config.yaml
model: "image classifier"
arch: "gmlp"
loss: "cross_entropy"
muon_scale: "original"
nesterov: true
warmup_steps: 2000
adamw_weight_decay_other_params: 0.01
Rows from block 2 of a small image classifier, named by matrix and row number. Rows with one number belong to one neuron. Each number is 128 + 24 x the weight over its row's rms, rounded and kept within 0 to 255. All counts start at 0. Numbers have three digits each. After the name is the row's rms in percent of the matrix's.
After each neuron's rows are labels from the 100 images, of 14848, where the neuron reaches its largest size: "responds to" is what is common among them. Only what is clearly more common there than usual is listed. The data: microscope photos of single blood and bone marrow cells. In brackets: how many of the 100.
# u: gMLP up (value half) (model.blocks.2.mixer.u.weight, 256x256), inputs 185-221
# v: gMLP up (gate half) (model.blocks.2.mixer.v.weight, 256x256), inputs 185-221
# out: gMLP down (model.blocks.2.mixer.out.weight, 256x256, transposed), outputs 185-221

u.238 121:181117091129124137138133149099088134088178147140100105138136117120111099172168128090114127132089081149116124122
v.238 119:160089098131120100076172130156133139101135130086149137145167122132113085107161128127114106093159114155130134120
out.238 098:136133129126089151106079171100123136110148130126149121138105128124127154132137092129097117105173138140093086132
responds to: smear: peripheral blood (46); cell type: segmented neutrophil (45)

u.36 121:163152099141085148125116121091113118118132110097169131101103165129147112114156121132190160103174149127141116166
v.36 115:117155167097149133110169114152116103136109124133118119166075145126126152094156142149129100085112124159152104099
out.36 108:121125187089129116182150127132149136121152169141127112141112095166109127104124103139089131127155135119146144108
responds to: smear: peripheral blood (100); cell type: platelet (35)

u.205 109:170107119111074133113127139090103151127067153118132149117139101143126120134136144151126161141091185141157152112
v.205 118:097105135114117111147119112112110127109135144147103140097128092126186141106138105151125138159113142145130113115
out.205 106:081132122107097095131130136104136111115154160136134111131105146106102148116147156157131086093123119170108116134
responds to: cell type: artefact (27)

u.226 110:172134102099128164076072101143116163162156128102112113111160160142068181103107162099144113138087141125107143128
v.226 119:122122105131103106117153128134170177089103169108113114152163123127151147142105181156139144122101163125129148127
out.226 112:168131147077111125158148171156135115182139128115160128144143079129145124114107120107152126106121098086156107143
responds to: smear: peripheral blood (38)

u.229 116:127188143145132182114144142101115149143156079156161100133088136127125095171127126110144159106136140149125112118
v.229 117:124089115137156114119140125141153091136120103121157187139165119110129135145126138131104121128109142127131101143
out.229 109:081170162103095114098116129168126138136120118129168100108109116081147115136124104096089120121106108157173161135
responds to: smear: peripheral blood (42)

u.78 116:106117134102139160170129128136122097127185110177102180134118143091089113151139135146137132145159135060156111127
v.78 110:131149110163173162110163138155148127110095127091105156103126109105103098136153155113136117161138155161110103128
out.78 102:124166208081085131117099113120115113149158130189130119075173165118094113156158123110136127160147111132102147164
responds to: smear: peripheral blood (96); cell type: myeloblast (34)

u.81 079:128115123123118143121091108121185143147184155089165151107135082119119099121105107131115127109100143125089116142
v.81 080:149137103198121165102097095111128115108171142155146117148116110143142121142133116185161125117130149161124135127
out.81 091:087124136124135142166152132131105137106131090114121082126132134105140095114099183143114115108110100141135152118
responds to: smear: peripheral blood (74); cell type: segmented neutrophil (40)

u.211 109:158164068129112144145113116139092109132099148103141109133164092093076116167138119071129083136135125132123170108
v.211 094:113170128130135166138093114125101138118139112153126097143034134135127098110113086151130120101119135113149098151
out.211 096:127158090143092118110141110123107133081153129105111117131128111146103102079154116175162143085110133117125135134
responds to: smear: peripheral blood (100); cell type: myeloblast (39)

u.237 052:113152102131118138127114118121152132115133103141161113141152148140107098104107095161133152086117147114159128127
v.237 054:118114137197118136086150125135112147180088125156135134132139114104126085167091147160118115143097126119188106099
out.237 063:175133136119100085160122120167125103126126131109169123111132155115146161084095131128132123137140090130076108123
responds to: smear: peripheral blood (93)

u.50 103:146128140134079143099141126095143161125122135102117139123153093148148113130103157170150122132126111115119125138
v.50 103:126117139159165118171141137072148105193118136160071164149147137126120110118122098081150138139158135131114154067
out.50 111:119123091142126144119145106121160139141166149093132111117127162126150169126130095135114105151174164125157077099
responds to: cell type: artefact (26)

u.89 126:165126104143158155115161133166156159130159141100132127135128134140120131122157151128154122136096142103167117169
v.89 118:130154154107126127156113143126109095115098124140120146129172142170114116124118098147107138173097166091101129111
out.89 105:110086072102115096126097110106136146129152124164120115179145137101135144153102123108146125136160140109138140123
responds to: smear: peripheral blood (97); cell type: segmented neutrophil (49)

u.208 074:125143122147140127144151118160164138144124097101138129118126130144116138096171147128159112134150118086087112170
v.208 073:145142067158136104136134129142130122117116161157111113165098149145077148128151122120142102119146170130142123138
out.208 080:135133166136094136099075097117182130078131134103134100134154148086118128139103144152119112122121138122120119118
responds to: smear: peripheral blood (89); cell type: segmented neutrophil (42)

u.10 042:170089088103158154160139176127114141110145123121132130086154167119157164148131134143137122129116118127153103151
v.10 049:136145091137110140164119117102089118130107109097122129134158112148111134115146082076174096111109099125146150103
out.10 052:128090102141103084081155120145134110162106170143126119130135112108116097126103093126160142158142140114123169140
responds to: smear: peripheral blood (96); cell type: myeloblast (29)

u.53 109:150107105140142161153139087158145112067149189163093131119117152131125113122145151113144136115149129131126140136
v.53 112:163127100095124091138161138101162106092156078164186143135162105117151136168164133158128156132081109135137117147
out.53 111:097109112154081167131154112115150096155113089094105129153116156133078129139107125143105112128114176147105111127
responds to: cell type: segmented neutrophil (45)

u.28 119:107094142108127131099103172135100156137134115141144120168112157144141154103116102134132139144104125122117149102
v.28 111:122130119142109119143094126109158127099135146101135081076115130111152132141123157161087104146178105140163123128
out.28 105:134106159143184153139135122153142098096118091137150117119116127090108140116145168165118152133089116178120128104
responds to: cell type: artefact (29)

u.64 128:158170150108113140153100142150102118084101127107146143116118147133141134097109104150142095117128139078094123118
v.64 108:134117109095122111147134118143133149140172129139127105112123173127157155146124117123101133182155133123127143141
out.64 110:125132100138143138117143123131134090138066129084120161140105094141125117169119106134156141148152172098121102127
responds to: cell type: artefact (27)

u.199 104:132122129102163162113128159089148163125185152105111124166120172180133083125117114127142133168135082163128139145
v.199 109:118123096135144111124147129113130119146149125125168103146115123121148157169155142116152158133111109191167111148
out.199 109:159147115104094100095123133118135143116152157161130108116139170084127120109078136089114149121116137102126137179
responds to: smear: peripheral blood (98); cell type: myeloblast (33)

u.27 102:102117142112114098120099110169161123116143141091154098118114140162118118110116148134148127132087125154109085136
v.27 107:109117147136140118109125151145139198143157104124129123145101146174084134134135099139108140130137155140098121076
out.27 099:170164093123143107133151132094121116159114168126100171170101112090174098142119132127125167080103115130080108109
responds to: cell type: artefact (29)

u.70 084:113177125140127120113091124134111147129131111130131114095112135145177118143144094124115126175136142129119170144
v.70 088:088113127149142141096166131125070155115128126129150114119140135123096138169112110146113151164113117149118134147
out.70 084:125118134181140137138095156124168120152144141123093137116145114159144147111120181137173135096138061118124101122
responds to: smear: peripheral blood (96)

u.239 118:116155122160191129143152171122151132140111120127117085119047105174079093136155104154150158148125139135120127124
v.239 116:160110155121110147135107134113147084117088152068118143168149161149122114150147139150110107122127110106133132112
out.239 114:160107123121143122146162110150109092155081162119093132151139083128083119161114071141168110116135116091156137124
responds to: cell type: segmented neutrophil (40); smear: peripheral blood (35)

u.93 077:117110152166146127095136085130141134146149097129146136129162133143185091107092166106162086124083134105136106107
v.93 079:146100173111144135120109132161141069133165104109138156144149165111140129104150115126093133106133123122158142103
out.93 092:148141121140176151068095138100111140097129110113168169122126110112117152112161096148142125151135132119113114178
responds to: smear: peripheral blood (43)

u.240 103:168128145092128115119134106110092108124101121138094153096142130117134110137113135183132112131114103074135128122
v.240 105:111102117130131129127171140131088133142130136114161164092093151126154149118101121091093166153145098121128103161
out.240 112:144178152143149123120130146128176133120139143132150094110094152120146128123105112152138101128102132133168111132
responds to: smear: peripheral blood (99); cell type: segmented neutrophil (40); cell type: lymphocyte (35)

u.95 111:137131145125131140109123117149067134162147135109124134110146127118179145121149106078139146150134122125100127155
v.95 108:108130141134153113086167115141121172119142133171154090136132127076100114125109106161106151140147095183117137172
out.95 111:148124107140146136156074112160157133102156083146125082118134115108129130126169116163121164159133108116117130101
responds to: smear: peripheral blood (58)

u.25 117:137138135181122106122172099121127109145105081145142132082176120101135159093114136158097133124137125155149094162
v.25 118:181113103102127149141103126114171117118140140143141094129130115152096158138183143139155118116166115144098170092
out.25 107:112140133107157118141116142160124092117066137107113143132155123103135105166154133098162101101157161150105149149
responds to: cell type: artefact (35)

u.59 134:167127112164081135143159107103133139120073161114132108098143061108127139111152156112180081138107101133124137158
v.59 117:139111136170052114117088132116135076096139101111145170088102145146113102120133080140096101118119177126121139111
out.59 105:122097127127182087141114122129182113120127148123153087103142091128108109159122145136167135125073119080141143112
responds to: smear: peripheral blood (100); cell type: segmented neutrophil (64)

u.227 114:159121134114123093109118113113122114123148136149177132064157111143126109142132124157115101167143144110139133146
v.227 099:128146143144128145146143114155143138164124119090153144121109132161122134066087099147098133137149131104127108134
out.227 097:149096136150122116112118119144131131091132172158100109111177117120130141116134166137123105132069101159119157120
responds to: smear: peripheral blood (64)

u.62 049:114137144123147108158186094134123129138065128122138159110114170092144134116102154128120097134115140111127149118
v.62 061:118133145120101137117135130103111116140116169140132131130119114143168109121123102167135147119095112148157157139
out.62 056:147161146127147099110154159115114135146135077139160130155139127131092090129117145135075133158126086091120145156
responds to: smear: peripheral blood (39)

u.76 109:122157133137106131110148103122158103152121151109080139170095136139161111137133146143118132119150144107075137138
v.76 116:130127130161145120131096161127095147149139160171170152152128137148152147145067126108108114129105089121138141113
out.76 122:114105107155147098168162103133163084112128119161091150117099156124139134160132130150161151109101159132175137096
responds to: smear: peripheral blood (95); cell type: myeloblast (27)

u.52 050:140155128085143133095106121143109113154145110103127133130173117063126064131128142091173134094098144127099086171
v.52 061:169108128113114099133156138141169153144115098110176143118109149130142129073098156135082148109119108104134136121
out.52 069:096095102129101114139147080133139107147122163160113110144139124152123094146137150115101124167104098104152094094
responds to: smear: peripheral blood (67)

u.203 095:120114089110099129171136085139108122154168143148146141160139090093129131127107168120121137114105147142152123104
v.203 093:118113109116136129108107117137124175110090193132152134119117152128116151146123113118086132136090125128165176130
out.203 099:109152133151140128106148132104152126104109114102133148127163154148144115108126122169086136142115089153091101134
responds to: cell type: artefact (32)

u.218 099:172143107102115171083092137148134153104131153126120150059149152165168117133144137138091111132139124164117126115
v.218 086:120126146111153101139088116129175122169075173140096106138116060165134126143115124117109147149141146129128127141
out.218 099:128126145153133091185138112103153140124155126134142089080116082094114127161129111127121128126143114091139113187
responds to: smear: peripheral blood (81)

u.49 110:112166128117119159123129130121103112163162117124170105147152118113141144130122113132180107125126124144141104127
v.49 121:116162114118167079117140132108132095142146158135112138134154110126080117097114179139132134097115146171146159140
out.49 099:122124134130111124084125123181150112143102147142147125095167153119087144154126103128132124150138130063117163097
responds to: smear: peripheral blood (97)

u.13 107:139140101105130138109145088167102097124099102095110158165162139183144112128134110142166103068099118119123105135
v.13 110:119114098137158135093152105138156151132136159132112148135115155119128139119137155118138136102142133121153085118
out.13 115:149133145125156108121137111121143147166118169156129120117071156135123104110158137159138154139132107121128162121
responds to: smear: peripheral blood (82)

u.235 100:094089092128129091139196136132122104147140115079144162154128103127180124115129127160136113095145106117138096180
v.235 086:097143146111146116105108152176135175122102150137099134119087126111144155193131090168128123118139151118140123139
out.235 089:116099122117109131106146141136128091115224149151107146148101138158155149161135121164139154160161120108117137139
responds to: smear: peripheral blood (100); cell type: myeloblast (31)

u.225 106:162116137140173113131109138109111102084114104098104113070144119145144145127128128134192163102117118182130108138
v.225 109:131131143139116170116118144104164106101131153157153125126134128140124143100154152132091105114163135124090178153
out.225 114:118115126123138116176118092152121104130097123159103140096105119190076159157170152124141142146117130134140164103
responds to: smear: peripheral blood (71); cell type: segmented neutrophil (40)

u.37 093:139158125118132119138109114130120106127095154119105135125172142143129120117147114102149093126116137186119132125
v.37 093:128108104099086122097125117096147164090138184166167096124115154146105157171157133135149109120127140136121127118
out.37 097:117130122138171109129130151140148157113123110093145126114111180138159084138111095109085133113131129105096096133
responds to: cell type: lymphocyte (34)

u.91 110:139116105190106138143101137121113166146151136144105094126124127155106122131125170157211089115080150148161140133
v.91 114:103120119088103133102133173103115129135097071105146147120148114105173138178137097148119128145080125141134138138
out.91 110:107177139157114106119136134151111133143124126110075130087149173107087135105142111150111155114131166107117102128
responds to: cell type: artefact (29)

u.243 122:170141123189133143137102123137170119099136126122089105112133097170209088128175144134085133131135159123085155158
v.243 117:125063115128095104158129148147144140126106099148111146131152139118151179105100194089086130109132175133154107117
out.243 119:087115112155099140139095135140116098138104109121124127149097137100089144148123121122107111117134161125119108120
responds to: cell type: artefact (27)