A small image classifier, trained from scratch.
Model: 1.67M parameters, patch size [8, 8], width 256.
Training: muon at rate 0.017, batches of 256, held-out accuracy 100%.
Data: trained on microscope photos of single blood and bone marrow cells, 194171 training examples, 52.7 epochs.
Rows from block 3, named by matrix and row number. Each number is 128 + 24 x the weight over its row's rms, rounded and kept within 0 to 255. All counts start at 0. After the name is the row's rms in percent of the matrix's.
# f: spatial gating (model.blocks.3.mixer.f.weight, 64x64), inputs 0-63
f.0 098 [ 56 118 143 154 123 134 119 171 131 121 140 150 144 131 101 153  90 129 169 148 138  85 145  91 128  98 166 126 114 130 121 124  69 135 119 152 138 146 138 108 131 132 127 143 142 127 167 161 157 151 114 126 119 127 126 155 180 121 131 150 161 149 136  92]
f.1 098 [124  97 174 136 156 112 124 120 131 100 159  95 125 113 193 147 170 117 110 153 114  95  93 137 120 121 132 125 143 119 122 152  87 129 164 146 153 168 119 154 116 133 153 135 195 116 119 143 139 145 144 131 135 116 138 153 101 146  92 118 133 160 102 100]
f.2 096 [113 123  68 152 144 167 117 115 128 110 161 103 122 156 109 124 115 154 135 159 129 120 158 124 160 161 133 118 103 113 143 146 110 127 148 162 151 183 176 134 107 136  91 154 152 129 158 148 113 113 121 149 120 157 172 108 107 173 139 130 164 132 143 133]
f.3 097 [138 102 122  85 134  81 141 106 140 112 119 130 124  82 145 184 170 140 166 129 148 170 135 122  86 143 153 102 141 117 161 169 142 138 117 171 147 141 167 105 155 164 109 155 109 123 129 139 131 133  91 141 114 133 139 135 173 139 114 118 120 127 112 122]
f.4 106 [162 154 112 151 117 113 110 154 132 126 170 146 117 136  68 134 145 154  96 154 136 139 159 169 142 110 143 125 152 147 128 114 148 114 166 149 147 106 137 154 105 122  73 156 115 139 118 102 128 181  92 129 128  95 144 155 106 141 165 108 154 126 157 122]
f.5 105 [121 182  96 171 129  75 102 119 139 139 144 145 161 154 112 134 196 137 112 164 127 131 104 138  81 106 117 163 158 153 134 154 134 140 148 139 149 110 148 136 142 112  90 128 147 152 112  99 114 120 151 117 143 125  86 160 129 110 117 128 120 148 151 135]
f.6 107 [148 114  59 117 166 122  61  81 130 110 118 139 146 119  91 144 131 122 117 170 172 130 117 152 107 149 147 123 153 138 151 131 169 145 151 110 140 133 134 145 169 145  92 150 117 143 150 102  99 131 126 129 127 129 119 152 138 154 137 157 130 128 133 169]
f.7 110 [ 89 156 110 119 140 138 113  95  99 150 128 164 124  91 154 129 198 126 114 118 168 182 122 178 129 126 137 146 149 110 120 115  62 113 101 120 128 132 128 113 113 107 132 139 166 138 163 150 162 133 147 153 146 122 134 118 163 124 132 114 136 143 135 148]
f.8 091 [136 131  93 166 117 127 139 126 104 122 153 168 102 167 139 142 131 148 133 150 135 104 150 115 179 156 142 165 143 123 150  82 135 124 167 173 120 104 124 187 121 160 143 176 120 146 126 147 129 105  83 111 101 144 115 106 109 119 109 128 156 132 135 143]
f.9 089 [131 139 113 150  92  87 112 131 109 118 114 120 175 149 121 126 134 130 155 140 137 167 130 165 125 101 120 134 185 148  85 142 134 148  97 112 121 168 155 139  85 130 134 128 115 144 146 102 129 178 139 127 156 102 124 131  98 151 121  98 189 119 124 162]
f.10 098 [ 73 161 156 163 144 119 152 109 128 141 115 126 152 125  92 180 139 114 105 187 105 121 114 152 135 118 110 129 165 140  94 104 109 141 187 118 127 112 177 148 116 128 116 145 181 134 155 153 119 136 158 137 133 144 140 120 111 141 114 115 117 104 128 125]
f.11 094 [102 103 120 135 128 141 164 163 159 123 187 121 111 158  95 143  95 147 116 172 133  96 126 132 116 103 136 155 148 153  80 155 139 124 143 153 127 124 110  97 139 144 118 133 159 146 164 114 149 180 133 128  95  92 137 176 137 140 141 105 114 141 144 108]
f.12 095 [126 146 121 102 163 137 101 183 182  82 137 124 109 128 143  80 128 144 121 170 116 110 124 141  93 140 113 155 143 137 119 178 136 124 160  86 131 141 105 141 128 154 146 143 103 110 166 168 122 130 121 127 144 151 128 176 164 145 114 143 107 117 129 135]
f.13 090 [118 126 166 130 117 131 113 177 137 128 128 128 152  84  83 121 137 154 124 169 143  72 126  94 126 127 135 140 162 116 159 186 123 117 159 115 116 147 126 131 160 150  78 154 160 136 120 129 128 113 121 157 130 112 100 129 142 163 180 137 109 113 150 136]
f.14 108 [161 134 123 120 150 134  79 167 114 119 120 153  94 136 119 144 119 152 130 124 182 137 139 137 147 145 120 144 149 152 139 133 130 151 161 149 102 116 182 141 139 109 125 192 160 120  81 149 118 130 125 105 105 143 130 107 113 172 115 141  78 110  97 138]
f.15 086 [134 122 113 123 131 140  87 127 142 116 132 102  71 115 187  86 135 127 150 127 133 102 132 122 121 141 134 121 147 130  97 130 152 138 140 167 158 128 146 139 117 129 147 159 161 176 109 141 151 120 154 126 138 110 114 163 157 111 144 129 123 183 202 123]
f.16 099 [164 144 164 107 128 130 108 128 125 126 106 157 152 158 134 124 108 148 104 157 144 164 134 126 170 106 141 168 141 127  73 103 139  87 150 139 123 193 149 138 107 167 144 133 143 115 135 126  94 128 121 122  85 138 140 169 119 173 164 135 116 121 132 118]
f.17 101 [ 97 132 143 112 133 159 136 148 144 120 145 132 106 158 171 125 138 102 128 136 165 107 116 145 143 180 117 190 162 109 131  90 153 120 131 135 159 137 118  86 114 135 122 124 139 141 111 162 157 152  99 167 137  84 127 114 104 164  95 112 130 153 170 132]
f.18 102 [146 106 124 106 176 141 104 144  96 121 112 160 148 153 112 127 107 113 129 142 126 122 123 116 119 110 130 111 165 130  98 124 136  99 119 182 217 148 149 123  83  79 129 156 114  99 125 136 144 119 140 169 122 152 151 135 135 131 138 127 153 151 124 103]
f.19 104 [108 110 131 103 127 158 140 143  82 110 119 131 162 158 111 107 116 147 144 102 121 164 158 140 109 160  86 103 145 124 104 133 159 170 142 146 142 114 133 134 127 112 172 122 104 149 145 123  87 118 132 160 123 103  72 139 105  90 173  89 141 124 123 101]
f.20 086 [ 84 138 143 101 148 151  62 148 129 115 119  97 140  78 135  96 159 142 109 141 137 145 111 138 118 101 175 157  87 132 100 126 137 149 141 181 131 159 135 104 159 119 170 132 119 134 131  80 135 112 119 137 142 174 139 108 139 131 133 112 132 135 110 118]
f.21 094 [161 144  93 157 132 131 140 149 149 117 124 127 149 155  89 135 132 105 151 138 140  99 160 115 130 152  83 158 132 159 126 154 109 145 118 136 107 127 168 119 137 118 145 165 135 146 104 158  76 164  73 120 114 142  93 172 132 105  92 102 110 133 156 111]
f.22 087 [105 145 149 123 132  97 154 105 165 116 161 141  82 129 123  82 118 154 154 121 149 115 146  97 139 104 158 137 137 103 123 132 120  86 131 110 106 144 156 194 145  83 139 182 144 147 144 133 115 122 177 141 124 151 137 136 120 122 122 147 114 118 106 168]
f.23 104 [147  92  93 151 159 131 115 144 155 126 127 136 107 122 127 136 143 147 126 149  99 106 160 102  97 144 153 147  88 134 153 110 148 144 143 145 199 133 148 124 128 142  85 179 127 112 106 154 132 118 149 119 151  93 155 126 147  88 123 110 181 145 106 140]
f.24 100 [154 118 165 112  93 127 145 143 119 109 125 152 105 126 143 113 129  92 139  99 178 115 107 138 105 161 155 135 122 119 150 163 155 132 122 141 119 151 193 136 144 116 120 171 104 121  98 137 160 175  89 147 143  92 122 100 163 138  94 133 132 154 114 149]
f.25 098 [182 167  89 134 144  86 132 143 149 147  73 119 166 154 113 124 104 153 168 170 132 111 133 121 109 110 146 164 129 121  99 151 108 124 121 163 106 139 138 120 150  99 150 168 164 128 125 158 152 130 127 119 137 130 123 113 138 124 155  90 151 136  89 113]
f.26 099 [ 92 150 169 126 107  97 120 120 155 149 115 121 146  78 163 104  91 160 175 131 154 139 142 142 137 119 112 113 139 144 134  89 126 137 153 139 159 200 139 133 134 118  97 119 118 136 126 126 134 130 146 104 135 164 146 110 107 122 114 103 166 153  80 107]
f.27 104 [158 127 120 133 138 127 121 137 109 126 185 149 152 131 108 111  92  95 174 155 119 102 161 111 123 170 110  93 154 141 123 113 122 150 121 152 148 119 120 103  97 117  98 163 144 173 147 146  86  85 119 164 142 131 117 109 141  91 102 149 161 138 118 110]
f.28 121 [109  58 101 144 189 136 103  89 129 108 139 152 109 129 125 142 100 110 146 129 149 119 130  90 111 161 139 146 138 128  95 158 104 141 123 175 164  85 168 129 101 112 148 127 160 115 150 147 128 135 124 116  92 118 150 133 141 123 126 126 110 151 141  93]
f.29 103 [104 141 166 127 156 154 125 109 110 129 119 150 150 111  98 117 106 105 112 120 120 177 116 133 115 153 140 163 178  99  76 127 116 151 135 127 125 144 126 149 135 115 169 117 166 163 127 157 107 164  81 165 153 112 134  94 124 156 156 131  84 138 129 127]
f.30 088 [ 99 126 128 110 134 142 118 122 133 141 102 107 101 118 165 142 172 138 132 146 126 118  95 120 126 145 169 175 125 129 126 122  90 176 171 156 108  91 138 142 172 128 157 114 174 142 120 169 104 100 144 172 110 158 121 150 146 114 133 163 130 132 108 100]
f.31 110 [132 141  80 100 159 146 126 140 124 144 134 150 122 119 160 133 115 138 116 125 155 136 141 113 114  99 136 125 146 136  68 110 142 142  82 150 184 115 101 166 125 150 111 175 171 155 106 120 121 173 104 118 144 151  94 152 137 117 144 140 145 109 170 114]
f.32 107 [163 111 152 125 158 128 112 155 120 108 146 154 169 164 161 124  98  67 124 136 124 151  95 165 151 117 102 131 140 148 106 147  93 128 106 150 166 120 149 132 111 138 131 138 121 140 154 127 134 110 158 122 172 105  58 120 130 112 127 121  99 113 163 137]
f.33 089 [151 145 124 140 135 134 146  87 141 174 101 158 161 130 117 117 109 136 112 140 134 127  94  81 108 187 140 176 122 169 108 125 123 131 141 165 147  82 114 110 138 118 162 139 123 124 114 160 109 104 135 138 118 145 125 138 118 121 141 190 130 137  90  94]
f.34 091 [ 87 104 142 124 112 140 132 134 124  94 162 128 120 124 126 108 137 106 145  95 177 143 143 111 125 149 113 190 141 146 150 142 122 110  86 104 142 167  80 101 131 105 155 145 154 150 142 148 100 112 196 140 113 122 121 109 153 140  87 147 125 134 135 137]
f.35 100 [134 116  90 164 128 140 115 126 140 171  99 157 162 128 116 121 116 106  79 144 129 133 132 126 131 151 155 128 139 175 136 100 139 119 134 136 178 109 174 131 131 100  74 127 145 132 100 145 130 136 111 171 162 113 148 113  70 103 140 142  88 118 114 128]
f.36 105 [137  59 145  86 117 128 103 114 109 157 128 149 144 162  99 151 146 117 144 153 140 137 112 127 146 150 138 154 158 111 145 136 118 132 165 168  83 118 147 118 134 116 169 151 149 111  95  94 153 105 108 164  98 146 133 116 142 106 144 153 113 145 101  89]
f.37 101 [ 72  83 130 183 115 130 105 127 134 119 140 112 118 124 155 148 107 140 129 135 138 125  71 117 138 138 137 101 151 177 108 110 125 136 106 131 158  96 138 118 103 118 147 182 154 137 165 139 126 112 129 142 122 114 117  94 107 111 130 118 122 126 202 118]
f.38 088 [123 151  99 125 143 149 142 173 107 127 119 120 129 136 153 105 118 160 113 163 121 177 139  96 123 177 152 134 149 117 133 114 148 118 118 107 149 170  82  76 167 138 104 142 110 145 159 139 106 107 154 147 117 103 113 107 103 110 168 166 134 159 144 124]
f.39 106 [134 142 132 140 134 175 157 115 166 131 142 140 124 154 149 134 109 129 112 132 141 123  85 148 154  94 154 148 113 134 113 145 120 147 119 116 147 146 144  98 127 136 103 108 148 110 190 149 111  94 162 170 147 144  77  97  88 127 131 162 108 111 173 158]
f.40 080 [ 81 160 156 143 150 136 144 105 115 120 144 130 141 117 159 142 120 168 151 126 146 139 114 155 137 143 115 138 128 159 134 105 127 174 145 160 190 158 148 143 101 118 141 129 150 108  97 159  98  94 146 146 131 146  79 165 101 103 108 143 142  90 117 150]
f.41 105 [133 144 148 126 162 156 107 147 189 132 124 131 128 116 138 123 115 150 153 118 113 104 153 129 108 121 121 155 117 149  87  91 145 126 132 117 120 137 110 128 137  64  74 159 149 131 156 134 138 104 148 144 116 153 185 144  81 138 147 157 152 110 160 106]
f.42 115 [ 99 115 148  86 133 134  87 137 168 118 155  99 173 117 134 105  96 166 114 161 141 153 123 145 114 164 159 172 132 117 126 148 111 115 115 143 159 115 154 113  68 134 114 122 153 126 141  98 116 117 135 153 111 105  94 119 111 140 135 118 172 122  90  98]
f.43 097 [ 69 160 144 147 104  89 162  97 130 153 112 171 186 124 115 118 138 140 106 168 133 103 116 137 117 186 115 148 128 153 105 153  99 145 123 105 141 158 116 137 138 100 149 127 115  97 110  92 144 138 159 121 136 123 111 103 132 135 110  99 160 140 146 116]
f.44 106 [ 96 142 140 111 146 133 107 163 137 124 130 100 113 107 154 160 120 132 130 147 139 161 150 110 118 136 111 121 155 161 117 118  98 151 121 169 131  94 103 119  94 120 126 135 119  95 164 152 102 103 117 130  85 138 180 143 126 147  77 108 143 150 109 197]
f.45 098 [138 161 140 149 100  81 137 111 114 141 131 134 110 184 108 109 121 133 157 184 167 100 125 125 130 162 129 168 128 105 132 140 170 140 132 131 137 169 138 132 102 158 134 133 121  83  91 107 148 130 116 154 140 166  95 133 136 111 132 164  80 127 117 138]
f.46 107 [133 151 165 165 124 115 118 134 152 129 149 113 149 125 106 111 121 133 132 132 138 121 156 147 175 165 146 161 138 135 118 106 125  95 119 113 162 139  96 163 154 114 100 160 131 135  82 106 131 105 159 139 128 108 168  97 185 112 136 132 144  75 155  92]
f.47 094 [129 157 144 136 134 108 151 172 141 124 142 147 130 134 130 135 141 105 125 113 130 129 165 133 128 174 126 138 141 131 152 113 166 147 165 136 124 168 125 112 147 140 166 174  91 160 132  49 114 103 117 183  86 143 128 105 103 147 130 144 112 143 122 111]
f.48 095 [173 135 133 139 118 149 163 171  99 167 139 137 142 147 111 156 121  94 109 146 163 121 129 125 122 127 148 129 176 142 161  98 111 138 142 111 154  84 128 140  95  96 114 142 157 157 110 111 114 123 133 109 131 159  82 161 108 147 137 138 165 161 125  82]
f.49 111 [154 180 134 163 108 153 168 140 111 108 137 117 172 155 153  94 169 160 142 119 154 102 139 140 154 162 129 191 137 136 132 156 128 145 136 132 124 147 124 127 132 142 122 117 127 125 147 159  86  76  98 107 128 141 130  89 117 131  98 102 108 124 153 122]
f.50 089 [160 156 167 113 164 152 126 158 139 111 102 139 153 148  90 127 136 126 148 184  87 136 126 132 100 138 162 126 138 138 123 138 100 115 127 140 158 121 109 160 150  92 109 156  92 115 168 137 154  96  71 146 153  97 137 117 105 118 113 115 138 151 159 133]
f.51 096 [145 128 123 160 146 101 135 110 124 138 131 105 155 133 169 104 128 124 143 102 138  99 153 117 122 135 116 139 187 133 139  91 139 149 137 137 169 162 119 120 116  64 144 131 135 142  81 141 132 140 141  71 134 162 122 145 133 128 116 148 153  67 125 169]
f.52 103 [ 96 112 122 121  73 165 144 181 104  98 106 109 113 133 113 177 133 104 121 125 172  97 143 135  94 148 109 133 121 152 103  80 163 115 155 138 138 132 103 147 112 134 124 119 158 104 148 112 104 150 156 149 105 148 150 118 125 122 146 173 144 153 135 147]
f.53 101 [145 102 127 109  99 113 147 142 121 177 170 126 116 141 131 141  79 150 140 116 119 148 117 142 143 110 153 146 164 118 141 140 154 143 107 145 168 172 131 145 137 166 138 134 103 102 135 128 151 150 146 134 141  66  87 115 121 140 103  94 102 135 113 185]
f.54 093 [135 164 118 131 154  96 135  92 142 102 134 134 125 150 152 130 172 129 112 127 162 162 129 120 121 134 139 166 132 131 167 135 117  84 136 150 126 152  87 132 137 130 125 110 160  72 100 150 166 135 110 135 125 144  95  71 130 120 150 175 171 157 134 133]
f.55 114 [ 95 137 154 121 133 122 178 105 163 136 132 101 143  93 134 139 116 137 158 123 132  96 101 145 109 139 148 161 173 119 141 102 144 108 127 135 136 136 106 127 166 120 137 167 160 141 124 156 157 152 173 113 140 125 113  55 112 121 158 116 135 176 120 105]
f.56 100 [127 108 125 110 124 122 148 117 172 151 159 144 124 156  95 153  91 120 110 151 159 108 151 151 105 165 122 125 172 147 134 135 153 136 146 126 117 114 108 122 187 105 148 165 124 154 130 132 129 171  80 136 113 174 129  98 116  97 111  96 141  98 162 123]
f.57 093 [138 123 127 143 196 126 107 121 139 125 189 129 112 135  76 144 146 114 139 129 144 144 148 134 174 156 137 160 147 144 129 126 137 106 128 132 133 116 131 140 152  57 118 143 152 133 113 134 121 159 114 138 127 106 160 157 121  67 124 111 122 100 168 141]
f.58 108 [173 169 141  94 135 134 155 162  97 145 124 111 163 123 132 125 160  93 102  98 126 116  70 101 112 170 149 154 142 151 104 145 136 119 153 123 133 162 128 138 136 156 131 150 131 134 138 128 120 150  84 100 157 106 124 155 125 128  88 119 102 109 172 156]
f.59 115 [119 142 169 131 175 128  66 156 137  99 147 140 130 115 185 110 135 158 110 144 133 135  99 137  96 183 162 152 152 122 102 114 104 119 163  89 121 107 143 124 128 136 154 150  90 129 108 180 115 149 119 123 143 149 118 126 148 114 142 135 102 137 111 129]
f.60 098 [ 97 132 107 115 155 109 162 123 152 163  87 156 151 136 140 106 150  87 135 137 157 131 172 132 131  68 134 142 144 121  88 140 121 125 173 141 135 142 147 154 168 120 118 140 143 111 156 141 120 168 128 151 158 132 177 139 143 106  91 111  95 128 110 118]
f.61 093 [132 123 123 119 144 107 159 113 135 123 151  92 134 112 179 149 116 143 153 159 164 112 119 148 123 130 104 119 157 101 123 150 205 145 140 165 142 144  97 176 180 124 161 138 130 116 136 135 130 112 134 109 130 127 128 120 118 125 113 117 168  70  96 139]
f.62 104 [160 128 155 112 132 164 141 119 144 125 152 152 132 128 103 161 111 100 141 105 155 117 147 158 119 135 147 148 141  90 158 133 128 134 128 128 142 141 144 121 107 140 118 179 134 127 117 101 187 141 162 140 151 140 121 114 122  67 119 149 132 160  56  89]
f.63 104 [ 98 151 140 172 149 154 149  95 129  91 121 125 124 143 113 126 132 148 119 135  98 120 167  74 174 133 126 173 146 120 143 133 160 133 117 182 154 126 141 108 112 146  92 141 157 131 148 131 141 106 125 141 107 120 122 157  90 139 148 152 125 148 111  65]